A small model that answers yes/no questions on an image's attributes, trained from scratch: trained on photos with spoken descriptions (Open Images, Localized Narratives).
Rows from block 2 of the fusion encoder, named by matrix and row number. Rows with one number belong to one attention dimension. Each number is 500 + 25 x the weight over its row's rms, rounded and kept within 0 to 999. All counts start at 0. Numbers have three digits each. After the name is the row's rms in percent of the matrix's.
# q: attention query, key and value (stacked) (fusion_encoder.blocks.2.attn.qkv.weight, 384x128, the q third), inputs 0-63
# k: attention query, key and value (stacked) (fusion_encoder.blocks.2.attn.qkv.weight, 384x128, the k third), inputs 0-63
q.79 088:487517481504544489482450479505498516492520520468472464514502456546505511526511478459512508497503520458516498486475481506505513560478498511490528545505480518505475487508516516513540491479476512
q.80 092:514484496512453507518537494493515488464442493490525496524532534499489508503476528536482458503513532503478491494501489501502481476525513491503476455531496467475493527519475506474482489539474527
q.81 093:542466524508455482496550511480507463486452521519520477527520544447472531510478539507478501511524521534467495489475525517496504498490521503457479493497496457500502493489489497517472492505513516
q.82 095:473476445525544496529482478493487535480521533514496506474514468493525482535497489450536510489503521482501485503472473514474513515476508501460501522495510525498488480483488517507513528473479553
q.83 058:501547531466493506488502516539510493474489493471500509493531509557493473482537534482509477521522478470481522486516526475522506481529458471545525518529500513512525491508499504447511462501456518
q.84 094:498525490467542514507467503502493490529520492493478508467502465547484461484535512495530488538494493472525523516535503446483546523499477516536514508499484530516495516505474510497519476469462454
q.85 105:494503470488564475482495495478507543510524494482520517519491462534544483544478519503522513492532506520476489525515502468499497523524492483426481490497459484509480491524478494554506521476505520
q.86 080:504466494482493478494506491466482516547509488525488510504488497468494527508465457517499520510502538532518510533507472515480506516478519509467493443465474495483502507498476502551482526511532473
q.87 090:507524457520564445532497504529468523508521498512504533468544462520495446467492504497554511505482460495537511513500510498489512498502466464476484507486502491535469464515463488494523502501485497
q.88 110:497516500519525491474471478505500500488518545486478475527497493500492537543495503461502538487509503469500503490491489523500500538468493524473536536520495514501486483475549498534502502474496533
q.89 124:469500492495518554476475476484517516488518535489479504490441491493529511558515474471496518483524512496458477488503510501454519489475500550500511501521511534501530507446564504518512528484483526
q.90 082:451533486510539518499476479512502543482536522478498500523463458507521523533520453486488528464493491467516479504501492532523492499518514514510540508506518517500513505464566487486527531512504528
q.91 073:477471484509520443509478515497458518543526502538498489507503487484480524496497482474527534505462522506546509515456480549538488533469515459473522533441487524523489462521496498547490508478556493
q.92 086:520453496497450476491528523475496480507448486516532502509535557503499501501498541491493471518504558534463515499480484480482516496478498500467476503499465488503495494517458509520449495484479532
q.93 115:508487508511472475491550519509510510464469501484563517518521543481514501522481536495489477480552490531461487494470521506526468468520504468478491512502502474513509486505513493475467510519500552
q.94 058:505480482532544456499496475484494488464531514467498505522505465488495523539483497492476532501496498475495497500494507531505487532475522514469521505483487458501487495480506511539504524487500532
q.95 108:496491488515502527553503496505461457506507499549469526463454486473467476478537530510493486505418500483522474494503517517468535488518504539545495498476531512509531512508461504501498486494502440
q.96 099:491528518512517517460469531496543487508513507502494515486521508487467495489519520515502492507535504441492524532479509489472498489483470473528461499476537503532490466504468541515488514466485474
q.97 089:518496484532494478491507512485471542483463530470528525532455514508541497497504531513510522497514498544519484482465475505480487511494476462520489490528486492463497500451507473526504514529552534
q.98 084:493497488533504451512518510469484535478470514500530521510466514485521480470495463484524483518527506544530531542505481502516470514468471458507491460498537463471525481471516487506492514520483574
q.99 091:513500480506470465483500524527485518490501539544492523538502446516513508496498451507509488519462574489536519513505467526513484495495510448494544478498498485501515489517512512503474499538505521
q.100 080:536494506518508474490528544448446515470434554507526524507477541459532485476484506493492457512486441554532510509517513487493502487511498492491515455493497473481522513459471451498501520498528530
q.101 071:489542502488520490501496454521490483487536476492520483500486458523534510512466451501459521491485557514528478461486453521504491497498506514469531513522463543511485534536550537507511485536504486
q.102 108:503491499513491503472506485455496502489526546450488512489487523471540522480482495441534524497507544533490500484529498508492468537499509503442510487519471499452496486523532518488516491497544511
q.103 093:539488535500482556454490524463514512520491553521468515503554520467466494486511477509495494535504482441505499512539506481467527496508505513525521489475475514492481467507473496463501535466521490
q.104 106:497478514500495520490525476444461509493490518482473474478502494480504536494472478449526511493513531543480517493527534520501492521509527529437532459474479488464490514502519493491508513512542532
q.105 094:463454465508458475529478491488497496520553470455545484514510467533513502480523526463532481480521528515554462507462440455521515545479507518500468516488516539473521481499488501504490504497438519
q.106 101:524499474439475527493498505541534555539503494560500511534503507511486480540488457539487517562522507443470504510502533529490480497491513492539523497495518515500514486458525483476515509482484526
q.107 107:488480464516491451544544517507484513488450500510520542503451519506487474506503554516489477500500468525524501540495512479523508487512480481497490489519534467519519497488442448514475504511491517
q.108 114:521544523487525520468509460463517501473521475465515507485514513472499509494466434452520492508476542529495524524537471515488468507504472492481504467486476496481469501528517501491559494501515503
q.109 111:503460482487528483523508507499507465523461487495483517501472549474481467515505563521505505475520430501477497483498538483492461477473463503515465505540525478512507526478457461531490475472496502
q.110 110:504477482501449495526523506502455527488500507530498467506527456521501523510505480500502476520481500519510492513498496502533567495516562534487528469465486489498516509511500467462497527531486532
q.111 088:507492511535486490500496536483443547472456550498500477520495471508521526495522522519503486493507459520524502499450505468494532523502514492538486472470490475461517490439485505515466540515517549
q.112 103:510516532512522528492480519485501499476516497472515483496490520507554493465510478505484471477485436488541472462545506464495499530536486555503526522492484525475498506468513466456501505521523488
q.113 136:485459524486518505544554475454484470541475467502502501450477549442483487508478545465499525503494474561456470486507527472487501498503516505460482490504485492510483535500480443513506500477530493
q.114 102:499523499508505462487505517437458488451491530478551484494499511497531523490509497490522436482510504582540520499489463500504520506493480488513471431465494448479511496480516501512511495524494522
q.115 093:517524514454483516475499475501512546500506493539504482520550481508501516520476415507512502535527530490483516526501486544511494482493523487530530450481500488492501486499547526476514517499482539
q.116 060:495518505508470554477473522509505532490529520475497459501531490503497508507499478500516502508555518497492514484491529524465502512483485509533525462477483491449511460445551537484509535505492530
q.117 070:517498527496507484510520497484454521492458481539509518522519496509468486492518509537470484502464459503556475532488440450515554474508505503538505488492502489537487519512428485511493533504496473
q.118 086:515502487510511475509514515494533513510490505497533560494489555475499430477496515494507481534495463504529510547536498467489461513499436491521484515524534481504514473499479449475514524496482513
q.119 090:492475481496486462506492484467470467502552488478516482486537510506471500516519528470530452490484513555506493499508456496529562496486505542493480497475499481510486510571479483482527492496480481
q.120 097:497459479499474501540534505491490544513466498501504529453477500498469502498474483465526533527467542526469523544509526521522485543559521494438510482470522497504520484501484476462491529535528529
q.121 082:522487524532519516509465520489528488520467488483494503494473512489503464498508533526497515473530443497486480461475553493482464505481477493531458522516506506505515504488496503536469491481536502
q.122 074:493513525484508546512497529499510504506507473541479467491510474480451489524508515525459504500499465484428511504473559483506542486485555496499488493472490520528502530467490512484510527480505483
q.123 149:513507502477516504530501499553506513517496460523501475501499478516503465518512500543438497505471434457510471474511512513521533477516516542536551545511496534530514534494496466476505496530500476
q.124 111:516509488450521500514505507535518498526489470559495493520511513499482458555492500565454485520523441450486495494513528518502486448492493492547525517524518503552521512497502473506489470487476494
k.79 092:525509511491483557467503495502501499491473478514479516507474507450507503489479488477447476526512572519441518525487523494504481471512547487487518457545486478498518515501540486507489498523471469
k.80 092:536504474489512503550455483501506468494536465504499475464498479495502467508499536513518505475494437534526525480551519509491528489477482547504486559479507497527493485556446516524529484474524497
k.81 084:500506495527441458497474503513510475520553504492511455489558501503513481511511530546519526495479444499541498506510501500447503522461449478494471564471494522534482463481481515475491502503520499
k.82 112:559515515470473559492478524543491497506500440504466525483474524532461506502488526503446486515491521504452516485489502502517501484479493495528523458497509492510505513514477519506461531526482478
k.83 064:488472502532530505476538475481518486526508546480482472530528517443523474492516467490515530487486501523539523502516509485501490515538521526447484477468510533455485521510556478471551493496527474
k.84 087:452461487503486506492554454480478504505446502517508501508490502492502494491497451469511513503474540493464490517494486500540495501540558499478528440512485520472488532509554501521513494489485498
k.85 104:471537492467489493472486556492520467531464535497529473513505516507497550489527528524466457500472509458472491543493491473475497484495496489512517464503520480468543510510473539527471518492496551
k.86 090:496512498492503474540487525518474493479484479523498530465458476570485509515504538516506477485496461488464482482484487502515514476477511494545516502497506468511502502489434518526462505485502528
k.87 089:483513535520496508465483517522506506550439482487467503504489545493502530486485496492503479509469541484463517497515499518517498501519491500533514462494506504445483493516509518484471521523500473
k.88 107:522523532507474531464514497499514525488534500509482510532500514453478522483486479509440499502528536523481516526486499492488482465483521444490484492524479493514512513486522468469482523524498482
k.89 121:534500500456468537466493506516505527497553533495503511504501494510483530488496495514427519537503514525490504508468494469489479497487511472486514477496506517507548512484507494491488530507495550
k.90 083:528566517465539557458494518499509516480516532477500530533464491473497550498477498482444485525524533518472501512496511485496485467490489502508510477552516485486544522500501475495494521495494475
k.91 076:498515518531492504501501525536459501498451473490461554489459509511510508536493542488513453502504520497459497481480505513516525461499509484535510484540476480491494517484466514500477501507495459
k.92 081:513468471513464466528491506529483437522505504510500489462536504543499466528521530519521500491471445489531499494482496490475555532501492520492475538468497526507477488528458533515513499483522512
k.93 115:511508485515512484482489547505530470542550532470493464510538513474492486499532527542496505472496451496566498487522498484461504534481449504472461525474516531502510476499473519474524509495537502
k.94 058:514557520517431517437465503502544503509506500483459486529481531443525530483498515481498481528505552486491513531496520509465486479467489491496486515541485514495504491467498526506461536522505469
k.95 099:506463501504489495534496462515455503484509435489483491478503489538481497519476492475546539543491534496513488473489509537554506528520492504479523505505496542496449475504523501502492476508489473
k.96 090:510514535527486512511513494466472484404493548469497464488487522511484471447503518498485509507522475534488479490492477479481485528500500490515508508495508567492504499513569495484511492518515521
k.97 100:489519531456500515499527549526515506546510471519512520485530529521489514567475509515492540478471472500467540532522498500495486462505475496529517487483518488543487469518446509511508489474460477
k.98 086:474489532484509507494487495506540480564494443502470469523535514481473502564475460529490523509443460491487499527536505509507460461528497512476490529505497515527467506518442487507484483492470483
k.99 078:465468508494546464487503498487478474579516465492525488527482517476475523522486504517491556495460454529524484553538498448494479484490480488468489485528501516485496498484495512531474513489474481
k.100 096:479520533479512502513480546535563458547482464512511481515494513510471537548462511523490509469474438458465500482538524482515499482507471486524493535526500539505473495510441479499487492483473535
k.101 070:498465457470493485484480472486468557541545518515501498475495483501534527496530481449475504515473521523493505541486496537487518493496572489463505472518471472476501508513485517506490509492489471
k.102 095:525548519476499520482492531526498517506528491526509505480480481539513515534455476506479517517465535530492512537490504524515547494519509482506491520430478506572467511487497475501518498474479520
k.103 099:483542527496534473507502550499505453433495518491536486512462494513482462481490516523512503476525459485478487458517496482516481519501455514543529485505496542490490489480538504484492477540490524
k.104 094:528543504499537521474445512525534486517512468516480527512490476500545500525426490528499493512512493468510484516515558501493521494519526508517520494501469483533449505484507490522500478517480548
k.105 098:512461514469492494519547484499466494529504514539466501493544502473511468497558456519498507530460534495536534523480516523479478467517514510484460496479526510548527501539489509487512496496528467
k.106 092:495498480522515482470496506464481500476480486481487544504506457460494482491508506453538495493519489519489498497478480488501488490515510548487557488558506461439492503486513497497514514523477497
k.107 114:481469524505505472513500496507514488583471453509490488534521530500498527528512522524487503488470482503538522501506521472518467459493488496501467512513536520483484497515451508529467492475503500
k.108 110:488527498486524502491472467484486494465512510475469501484480456484486491521508433485468488544517484521455494525502495515508518513537540476462532521505460492472474533526513434498495480511480505
k.109 104:506498509533479517505524535493509471485470499530490507481549547514505514488465534495491470478511494485511503477502523498505512498475480497538482492457558472502495472519467519482509503527524530
k.110 101:498475474486536463522467497522518508574513472505527505541496479490507492510510504533516513507486494475524499471531543489494470501484471475518475498557478487487512515498478500542465501469518467
k.111 091:507529521478488497487520531560556494526518478508525490526513531517485514529469520527501520481473467456483519479543511508475473481493413500542502491515493517538481476517487506512517472462464472
k.112 101:480496528483523468504481521549535489490477503516542483494455475538504546492514479514493494494482530455440509460476467551549479477506500517530499538499470469500490519501491492462499481476437504
k.113 122:520528491495521498498475528488516489478486491528467508499504501526514463501475516484493444504541517470515540481467533475515548524515530506528512498494507501495455488513473499487483502503513550
k.114 110:483498523485521532515494494529533464542528491504484468496506525504477499538464481531488500512444444473466504496539522494470495484508467440483476530509478531526489505547498457515511492467498488
k.115 087:489529457490529511457487510479498475519521514473476528512480454437492460530466491474533511491496459492490491483513507501480488502514501512465542487543437468466503508506501468514492505516512496
k.116 054:513542517506494552467506467537504500452530488485474522506519470446519469521464497521547502532466481488475483489501498482454475482511476515505516512501464491535478501455552470504556502509495496
k.117 075:473515497460527440505541535494520481524491508488503495517487532526486480516529511513477497468509436488507495479568525497530467521483469477528501490535523555465506472540459511522462488503495498
k.118 081:468479552511533467512505502484516447512447466500493464503498495499477485519531470501496486479462493509473508497497489509553459453521534535483482530510521543502474531504484481477470489495483520
k.119 091:510486493520522500547513477491490460519509520517503490470497519496520438503515466538498486516489511496537503490521544495496497499472509446483448500479513512524535505521516494526498502490552482
k.120 092:519494480517541461487465496471507494522496418515498509535476481504489479510496491520483513510509510525547512509471531505512479493509533542489505517527506531490470525509501467506470486488483534
k.121 075:497518519508460548496520513537524480449508518532523495467524548531517513481467569499507487479516475485484514493503477513500487486474486496558482514458530477543508471500469540504534491519503498
k.122 072:546530485533469524513450485490504489436490507481499532508502480494515465444487532495504472504545517489508484464469483480488504565480481509550510506551489510458526494488546520507533508510524518
k.123 142:477459490481490469487501477499514522529451514480554506519462490488499521487536536496514465467532542491495498467487483523548474506465511525506504496540490460460529493477469535510474510500508473
k.124 104:474462486542490502474495496476514480515459529491515503506516510469506512467520551453536467453515493509500479466493498499531489497476512530492506481534500456442502489480493519500490507524539482