python train.py --translate=0.06 --encoder_activation="gelu" --encoder_qk_norm=true --encoder_parallel_block=false --encoder_moe="expert_choice" --encoder_num_experts=64 --encoder_shared_expert=false --fusion_encoder_layers=6 --fusion_encoder_activation="relu" --fusion_encoder_parallel_block=false --fusion_encoder_positions="learned" --momentum=0.95 --adamw_lr_other_params=0.0014 --steps=9500 --final_lr_fraction=0.1
Rows from block 7 of the image encoder, named by matrix and row number. Rows with one number belong to one attention dimension. Each number is 50 + 15 x the weight over its row's rms, rounded and kept within 0 to 99. All counts start at 0. After the name is the row's rms in percent of the matrix's.
# q: attention query (encoder.blocks.7.attn.q.weight, 192x192), inputs 128-191
# k: attention key (encoder.blocks.7.attn.k.weight, 192x192), inputs 128-191
q.146 092:35 59 50 60 15 58 53 53 34 57 62 59 36 34 43 56 46 53 76 50 24 52 47 43 61 46 35 38 60 27 42 60 26 63 38 40 60 39 55 44 31 42 56 25 49 48 53 50 70 71 59 43 71 39 54 58 22 46 70 24 27 59 54 40
k.146 087:16 76 38 15 56 37 50 58 55 22 56 55 43 53 41 48 59 49 43 48 48 65 64 42 44 72 25 50 81 31 64 50 55 35 55 59 44 36 56 68 51 45 49 77 49 34 48 47 61 63 18 60 75 37 49 67 46 76 58 53 31 57 38 66
q.147 095:38 47 31 18 39 47 41 59 26 43 77 48 40 60 24 58 57 67 35 66 31 39 56 47 92 55 20 60 55 71 45 72 47 84 33 50 40 39 28 62 59 38 68 61 70 54 47 50 50 59 66 35 73 60 54 38 34 56 59 54 51 24 60 70
k.147 094:39 70 45 83 72 46 64 42 75 71 34 59 55 68 59 62 28 44 71 55 76 50 32 69 30 39 67 53 41 39 42 13 36 56 44 38 49 49 49 58 48 32 55 51 29 28 41 31 63 28 44 51 47 49 36 46 37 31 44 51 43 46 50 55
q.148 107:31 45 59 88 71 30 47 39 69 37 52 40 31 54 42 59 57 47 47 29 82 45 51 29 64 60 71 69 62 35 45 80 59 53 75 50 44 50 40 70 60 43 43 29 56 45 46 55 40 69 47 40 46 36 33 49 71 26 61 42 51 67 54 44
k.148 093:59 70 42 72 25 58 32 62 49 68 51 65 48 54 38 41 18 23 62 58 32 62 47 65 58 68 51 51 58 40 47 55 34 45 48 65 36 34 41 45 38 68 89 40 61 75 54 40 56 59 54 68 42 76 70 16 61 51 40 42 54 44 66 46
q.149 112:67 73 60 58 65 76 47 53 59 60 60 42 55 60 67 47 70 70 24 55 39 51 46 35 61 68 49 50 55 58 61 60 57 50 65 32 60 74 58 29 78 79 48 68 77 54 53 40 54 31 58 37 49 63 58 43 31 50 59 55 67 54 25 49
k.149 114:30 55 54 60 55 45 57 54 23 38 43 53 51 53 67 64 58 61 63 59 64 63 32 37 35 40 55 48 73 57 31 47 84 45 58 29 53 57 31 36 64 48 47 55 32 61 36 46 73 41 53 64 72 39 54 59 34 34 62 26 53 43 45 34
q.150 106:61 78 84 35 55 44 42 36 35 62 56 37 49 45 41 23 36 24 58 59 22 65 70 61 57 51 38 61 41 69 57 45 47 48 43 36 39 56 83 36 36 40 38 57 49 95 44 53 75 45 29 83 52 41 44 58 58 68 29 61 34 43 05 53
k.150 101:31 26 59 45 44 23 71 41 37 39 67 48 42 60 59 54 51 59 57 33 65 49 63 38 58 50 52 48 30 63 38 48 52 81 34 66 32 47 57 76 43 28 51 61 63 50 56 60 66 44 43 78 64 38 34 39 21 13 61 37 24 55 35 53
q.151 114:56 40 51 53 30 52 19 63 31 70 29 55 54 55 47 56 53 29 53 58 44 20 41 70 38 56 36 58 33 47 64 34 51 72 32 63 35 50 47 38 36 40 41 36 43 33 68 59 27 47 38 42 41 57 73 57 52 82 55 50 33 46 78 50
k.151 106:45 32 73 66 48 99 49 53 69 45 44 25 66 71 72 26 81 36 70 44 36 22 37 55 30 53 59 70 44 58 53 36 45 45 59 36 75 52 36 51 13 40 38 53 66 65 34 52 40 50 44 30 20 27 47 42 68 50 46 72 48 69 70 38
q.152 098:64 20 62 52 50 70 72 50 77 46 28 60 80 52 38 69 49 50 61 41 64 29 74 37 29 32 74 74 60 52 58 50 45 58 46 44 43 57 45 61 28 84 52 60 64 49 62 39 52 36 54 65 28 38 60 60 48 60 47 33 59 71 56 41
k.152 097:66 68 66 43 23 72 39 66 64 44 48 28 82 73 58 44 46 76 20 49 19 83 32 70 55 47 58 34 39 55 74 50 61 34 48 58 61 76 58 57 63 47 40 26 30 37 49 47 25 59 31 59 66 68 64 59 41 67 26 70 56 60 53 54
q.153 091:75 44 32 37 51 44 78 32 41 64 80 51 37 05 62 70 46 33 65 49 42 81 42 46 60 21 43 52 51 61 43 55 47 81 31 53 58 33 43 35 61 47 43 50 43 62 35 55 64 36 71 60 54 47 45 77 49 31 75 25 56 40 31 37
k.153 089:48 45 51 36 54 21 24 49 40 48 47 20 37 57 53 52 62 69 28 60 67 57 59 28 43 51 38 39 48 55 48 53 45 57 47 85 48 40 58 32 47 42 30 65 68 48 39 53 23 88 48 75 60 21 83 72 49 66 54 50 40 39 45 69
q.154 098:33 65 25 33 50 59 55 62 34 64 51 59 19 57 52 42 29 64 54 50 49 50 45 68 58 22 46 38 67 64 31 50 59 38 67 67 59 47 13 83 52 45 50 36 42 60 46 62 52 34 43 50 34 49 41 35 69 36 51 59 58 35 45 67
k.154 094:56 60 54 77 64 45 31 56 41 45 63 40 48 48 48 64 64 40 69 45 72 54 56 61 70 51 30 57 28 46 23 73 69 42 68 59 61 44 58 28 43 53 74 25 40 63 55 25 39 56 78 23 51 43 51 35 97 44 48 29 62 37 47 55
q.155 095:15 40 61 65 44 48 43 28 72 48 32 84 48 55 63 46 48 37 67 29 53 53 63 42 43 70 59 23 65 54 57 49 37 28 83 58 24 59 71 57 33 36 48 49 39 74 66 57 52 53 22 50 45 24 39 67 51 43 47 68 36 60 19 40
k.155 096:45 58 59 54 65 53 29 69 60 44 88 78 35 32 43 60 36 63 34 73 18 29 61 54 46 73 37 60 76 56 81 41 32 51 36 49 40 43 37 60 52 46 60 44 53 51 73 63 63 33 49 64 45 49 37 62 39 52 50 50 48 67 37 52
q.156 101:60 45 42 40 49 54 51 66 43 50 56 41 54 24 63 44 54 66 39 79 46 51 37 56 58 56 55 43 31 40 39 38 54 32 41 40 57 22 76 32 42 55 52 58 29 22 36 44 53 57 77 47 77 57 63 54 54 65 48 54 36 40 71 34
k.156 099:84 13 16 31 49 40 42 46 54 45 42 53 46 16 50 53 58 32 60 67 54 49 70 39 43 42 54 83 70 43 34 62 48 69 32 44 51 36 46 48 65 47 47 74 66 20 45 60 42 60 62 40 31 66 39 58 71 59 67 52 17 26 37 36
q.157 110:55 32 48 60 62 46 46 64 49 32 39 44 64 54 87 45 46 37 46 49 24 61 50 41 17 65 48 68 20 68 24 45 61 00 76 67 29 43 70 48 36 48 42 54 20 33 50 61 36 44 45 57 45 61 36 53 55 43 36 75 68 48 52 55
k.157 103:91 34 54 34 59 57 55 42 58 71 43 41 51 25 52 56 68 50 38 50 41 19 71 61 61 45 77 56 26 64 67 44 38 35 55 33 64 71 54 42 44 43 61 41 63 28 38 40 38 43 55 34 43 66 62 50 45 72 61 68 53 62 36 64
q.158 101:73 18 67 33 71 67 49 69 43 48 41 57 86 50 23 42 57 26 31 57 66 58 24 89 36 48 60 46 41 17 43 31 58 54 31 40 49 46 59 62 56 70 72 52 46 28 26 53 40 66 59 30 32 65 57 43 48 69 39 47 66 75 80 41
k.158 102:41 23 30 31 57 44 70 48 41 40 53 27 58 61 45 33 57 27 54 44 49 43 48 34 55 52 55 48 65 63 42 57 47 58 34 51 32 93 32 50 61 86 35 44 59 53 51 52 44 52 73 04 20 64 51 60 63 33 56 45 80 34 83 27
q.159 089:66 63 41 51 58 26 62 41 55 40 59 33 49 82 74 62 47 80 53 19 51 56 52 51 36 51 44 34 62 44 54 46 69 45 48 69 62 71 32 62 58 55 46 68 51 55 81 50 45 33 11 53 42 34 36 30 29 29 58 52 56 55 60 70
k.159 093:56 94 71 56 55 66 58 52 58 56 50 73 51 26 24 75 33 72 50 54 34 50 39 64 54 52 58 36 43 43 69 61 57 43 67 56 63 26 77 47 53 70 20 57 30 65 49 32 44 38 27 64 68 41 52 72 34 58 53 59 46 41 28 65
q.160 101:46 44 47 45 51 56 32 47 38 54 34 38 41 36 33 51 61 65 24 66 49 31 55 40 28 50 65 70 45 45 30 51 67 49 73 42 49 30 83 46 46 40 30 58 67 42 65 39 51 36 60 66 48 59 29 88 32 59 43 20 38 53 65 89
k.160 107:61 76 42 68 59 43 33 64 65 61 56 56 64 49 42 94 58 84 43 49 46 55 47 63 89 29 52 51 50 47 48 45 32 52 57 46 58 40 74 48 50 59 55 75 42 63 42 47 52 50 52 33 86 54 52 67 81 50 23 42 32 40 56 28
q.161 105:27 49 61 69 33 45 61 43 59 46 57 61 04 31 44 40 79 37 50 59 56 89 38 32 51 44 66 38 58 31 66 53 31 48 72 54 50 70 19 53 58 48 72 50 40 40 45 55 53 55 49 63 31 53 39 55 15 23 30 68 49 42 52 30
k.161 106:72 40 39 53 23 50 53 45 62 35 32 61 91 34 40 50 55 32 24 54 37 65 50 38 55 60 44 76 29 42 30 41 29 47 57 55 61 33 79 50 88 47 78 37 69 44 19 42 74 30 54 51 56 46 66 51 21 65 76 67 26 64 26 57
q.162 091:45 47 74 73 45 34 46 31 80 59 62 63 54 41 39 53 36 43 67 30 43 43 43 65 67 43 40 21 61 55 76 67 50 49 77 35 44 23 42 34 55 56 60 50 42 20 60 54 56 71 59 45 49 52 63 20 75 65 47 39 62 61 46 34
k.162 094:51 36 64 42 51 39 59 37 45 62 49 63 92 62 44 58 53 48 37 70 71 46 56 57 55 53 52 37 73 34 55 38 54 63 34 25 45 71 27 57 64 34 34 52 50 42 53 43 42 48 55 29 42 63 64 59 58 54 48 07 57 59 44 38
q.163 101:66 44 40 22 74 55 31 65 38 16 63 64 51 46 44 45 59 55 26 40 36 66 34 69 16 57 64 24 18 68 40 67 57 57 40 60 62 42 57 70 43 25 46 42 40 52 60 38 31 43 50 57 49 48 54 27 57 44 65 49 55 74 63 64
k.163 101:78 60 39 31 41 46 62 58 67 56 62 20 51 60 49 34 45 59 72 53 42 59 34 48 37 27 42 54 57 62 48 54 60 76 46 43 68 41 33 37 52 46 56 31 41 61 58 61 68 51 40 56 30 21 23 35 45 50 55 78 57 12 73 26
q.164 104:49 63 51 49 48 64 44 52 47 49 34 58 69 52 64 41 55 58 35 58 16 45 31 46 59 39 69 90 45 35 65 36 30 58 50 35 50 40 75 46 41 65 45 38 57 61 80 56 24 64 70 67 57 36 57 49 23 55 50 64 41 45 57 64
k.164 104:72 65 22 41 47 40 52 40 57 59 45 44 69 32 67 63 76 74 32 81 54 53 58 55 46 24 47 38 50 41 45 53 47 33 85 43 69 29 64 63 58 58 59 58 40 23 35 32 59 75 54 20 52 44 48 42 95 50 45 42 27 43 30 50
q.165 096:51 49 48 44 54 38 31 66 68 50 74 53 59 68 56 43 21 61 54 66 44 68 62 34 76 79 25 53 70 52 75 55 45 44 24 51 55 72 50 26 71 57 51 44 42 40 16 37 35 35 47 54 52 55 61 50 40 55 72 48 29 61 45 20
k.165 102:47 16 54 64 54 50 61 59 52 35 40 45 25 47 44 50 26 66 60 38 41 53 43 32 49 51 35 39 50 71 66 37 67 19 43 77 49 54 49 24 28 34 63 70 53 40 76 73 34 52 24 72 58 37 50 46 43 54 33 44 53 77 41 58
q.166 108:43 36 39 35 64 33 39 47 38 45 50 23 34 49 53 42 46 48 57 52 66 67 37 29 23 54 39 51 62 57 68 64 62 44 57 71 44 48 41 35 29 31 69 54 63 61 49 63 70 53 34 15 63 36 57 40 51 65 46 44 56 57 58 70
k.166 102:37 61 50 46 32 70 44 40 41 64 41 34 48 49 31 11 69 53 57 17 71 65 31 56 56 69 49 73 67 36 45 42 44 34 33 56 56 52 50 78 40 63 59 69 58 72 58 60 23 43 17 51 38 48 61 59 43 25 64 43 54 83 34 47
q.167 113:34 31 74 43 51 50 51 60 45 67 56 19 90 64 56 77 49 38 66 49 74 58 39 48 58 69 38 41 69 57 33 20 45 49 44 48 46 73 48 56 67 67 42 38 43 56 50 60 76 64 39 55 38 51 48 44 48 68 49 34 59 36 38 37
k.167 104:25 70 49 57 37 59 50 76 40 43 61 69 29 43 68 56 22 38 54 84 35 34 47 47 29 67 65 66 32 59 49 63 66 57 58 55 64 56 25 42 38 65 32 67 44 75 59 34 40 43 50 78 70 44 09 24 47 35 41 63 54 71 72 52
q.168 103:62 75 47 59 59 58 54 50 52 58 54 43 43 62 62 58 59 37 48 37 30 53 38 27 32 56 48 55 58 37 57 39 49 41 40 58 47 53 60 50 47 88 36 58 50 30 61 47 39 56 31 49 56 58 71 49 54 29 32 65 54 26 45 46
k.168 101:50 43 71 42 54 41 63 43 66 51 54 28 39 45 46 33 41 65 42 57 77 50 20 45 12 40 60 61 65 53 77 39 67 65 50 54 38 28 38 69 68 54 31 60 46 48 45 51 58 53 30 62 30 49 59 41 45 54 51 29 56 46 59 50
q.169 104:69 60 43 41 45 64 59 57 48 54 50 56 32 47 28 51 39 28 26 58 80 17 76 54 70 42 43 60 47 56 32 60 49 51 44 45 47 55 49 74 66 26 29 59 73 46 27 46 33 25 46 46 53 75 40 73 59 51 54 76 28 66 41 40
k.169 098:37 63 83 69 70 41 50 69 50 36 45 57 23 47 52 68 47 40 44 25 49 43 42 46 50 47 38 62 28 44 50 49 64 38 45 57 12 55 51 26 34 54 33 46 42 62 69 65 56 56 68 62 44 59 42 53 17 48 54 64 61 35 45 39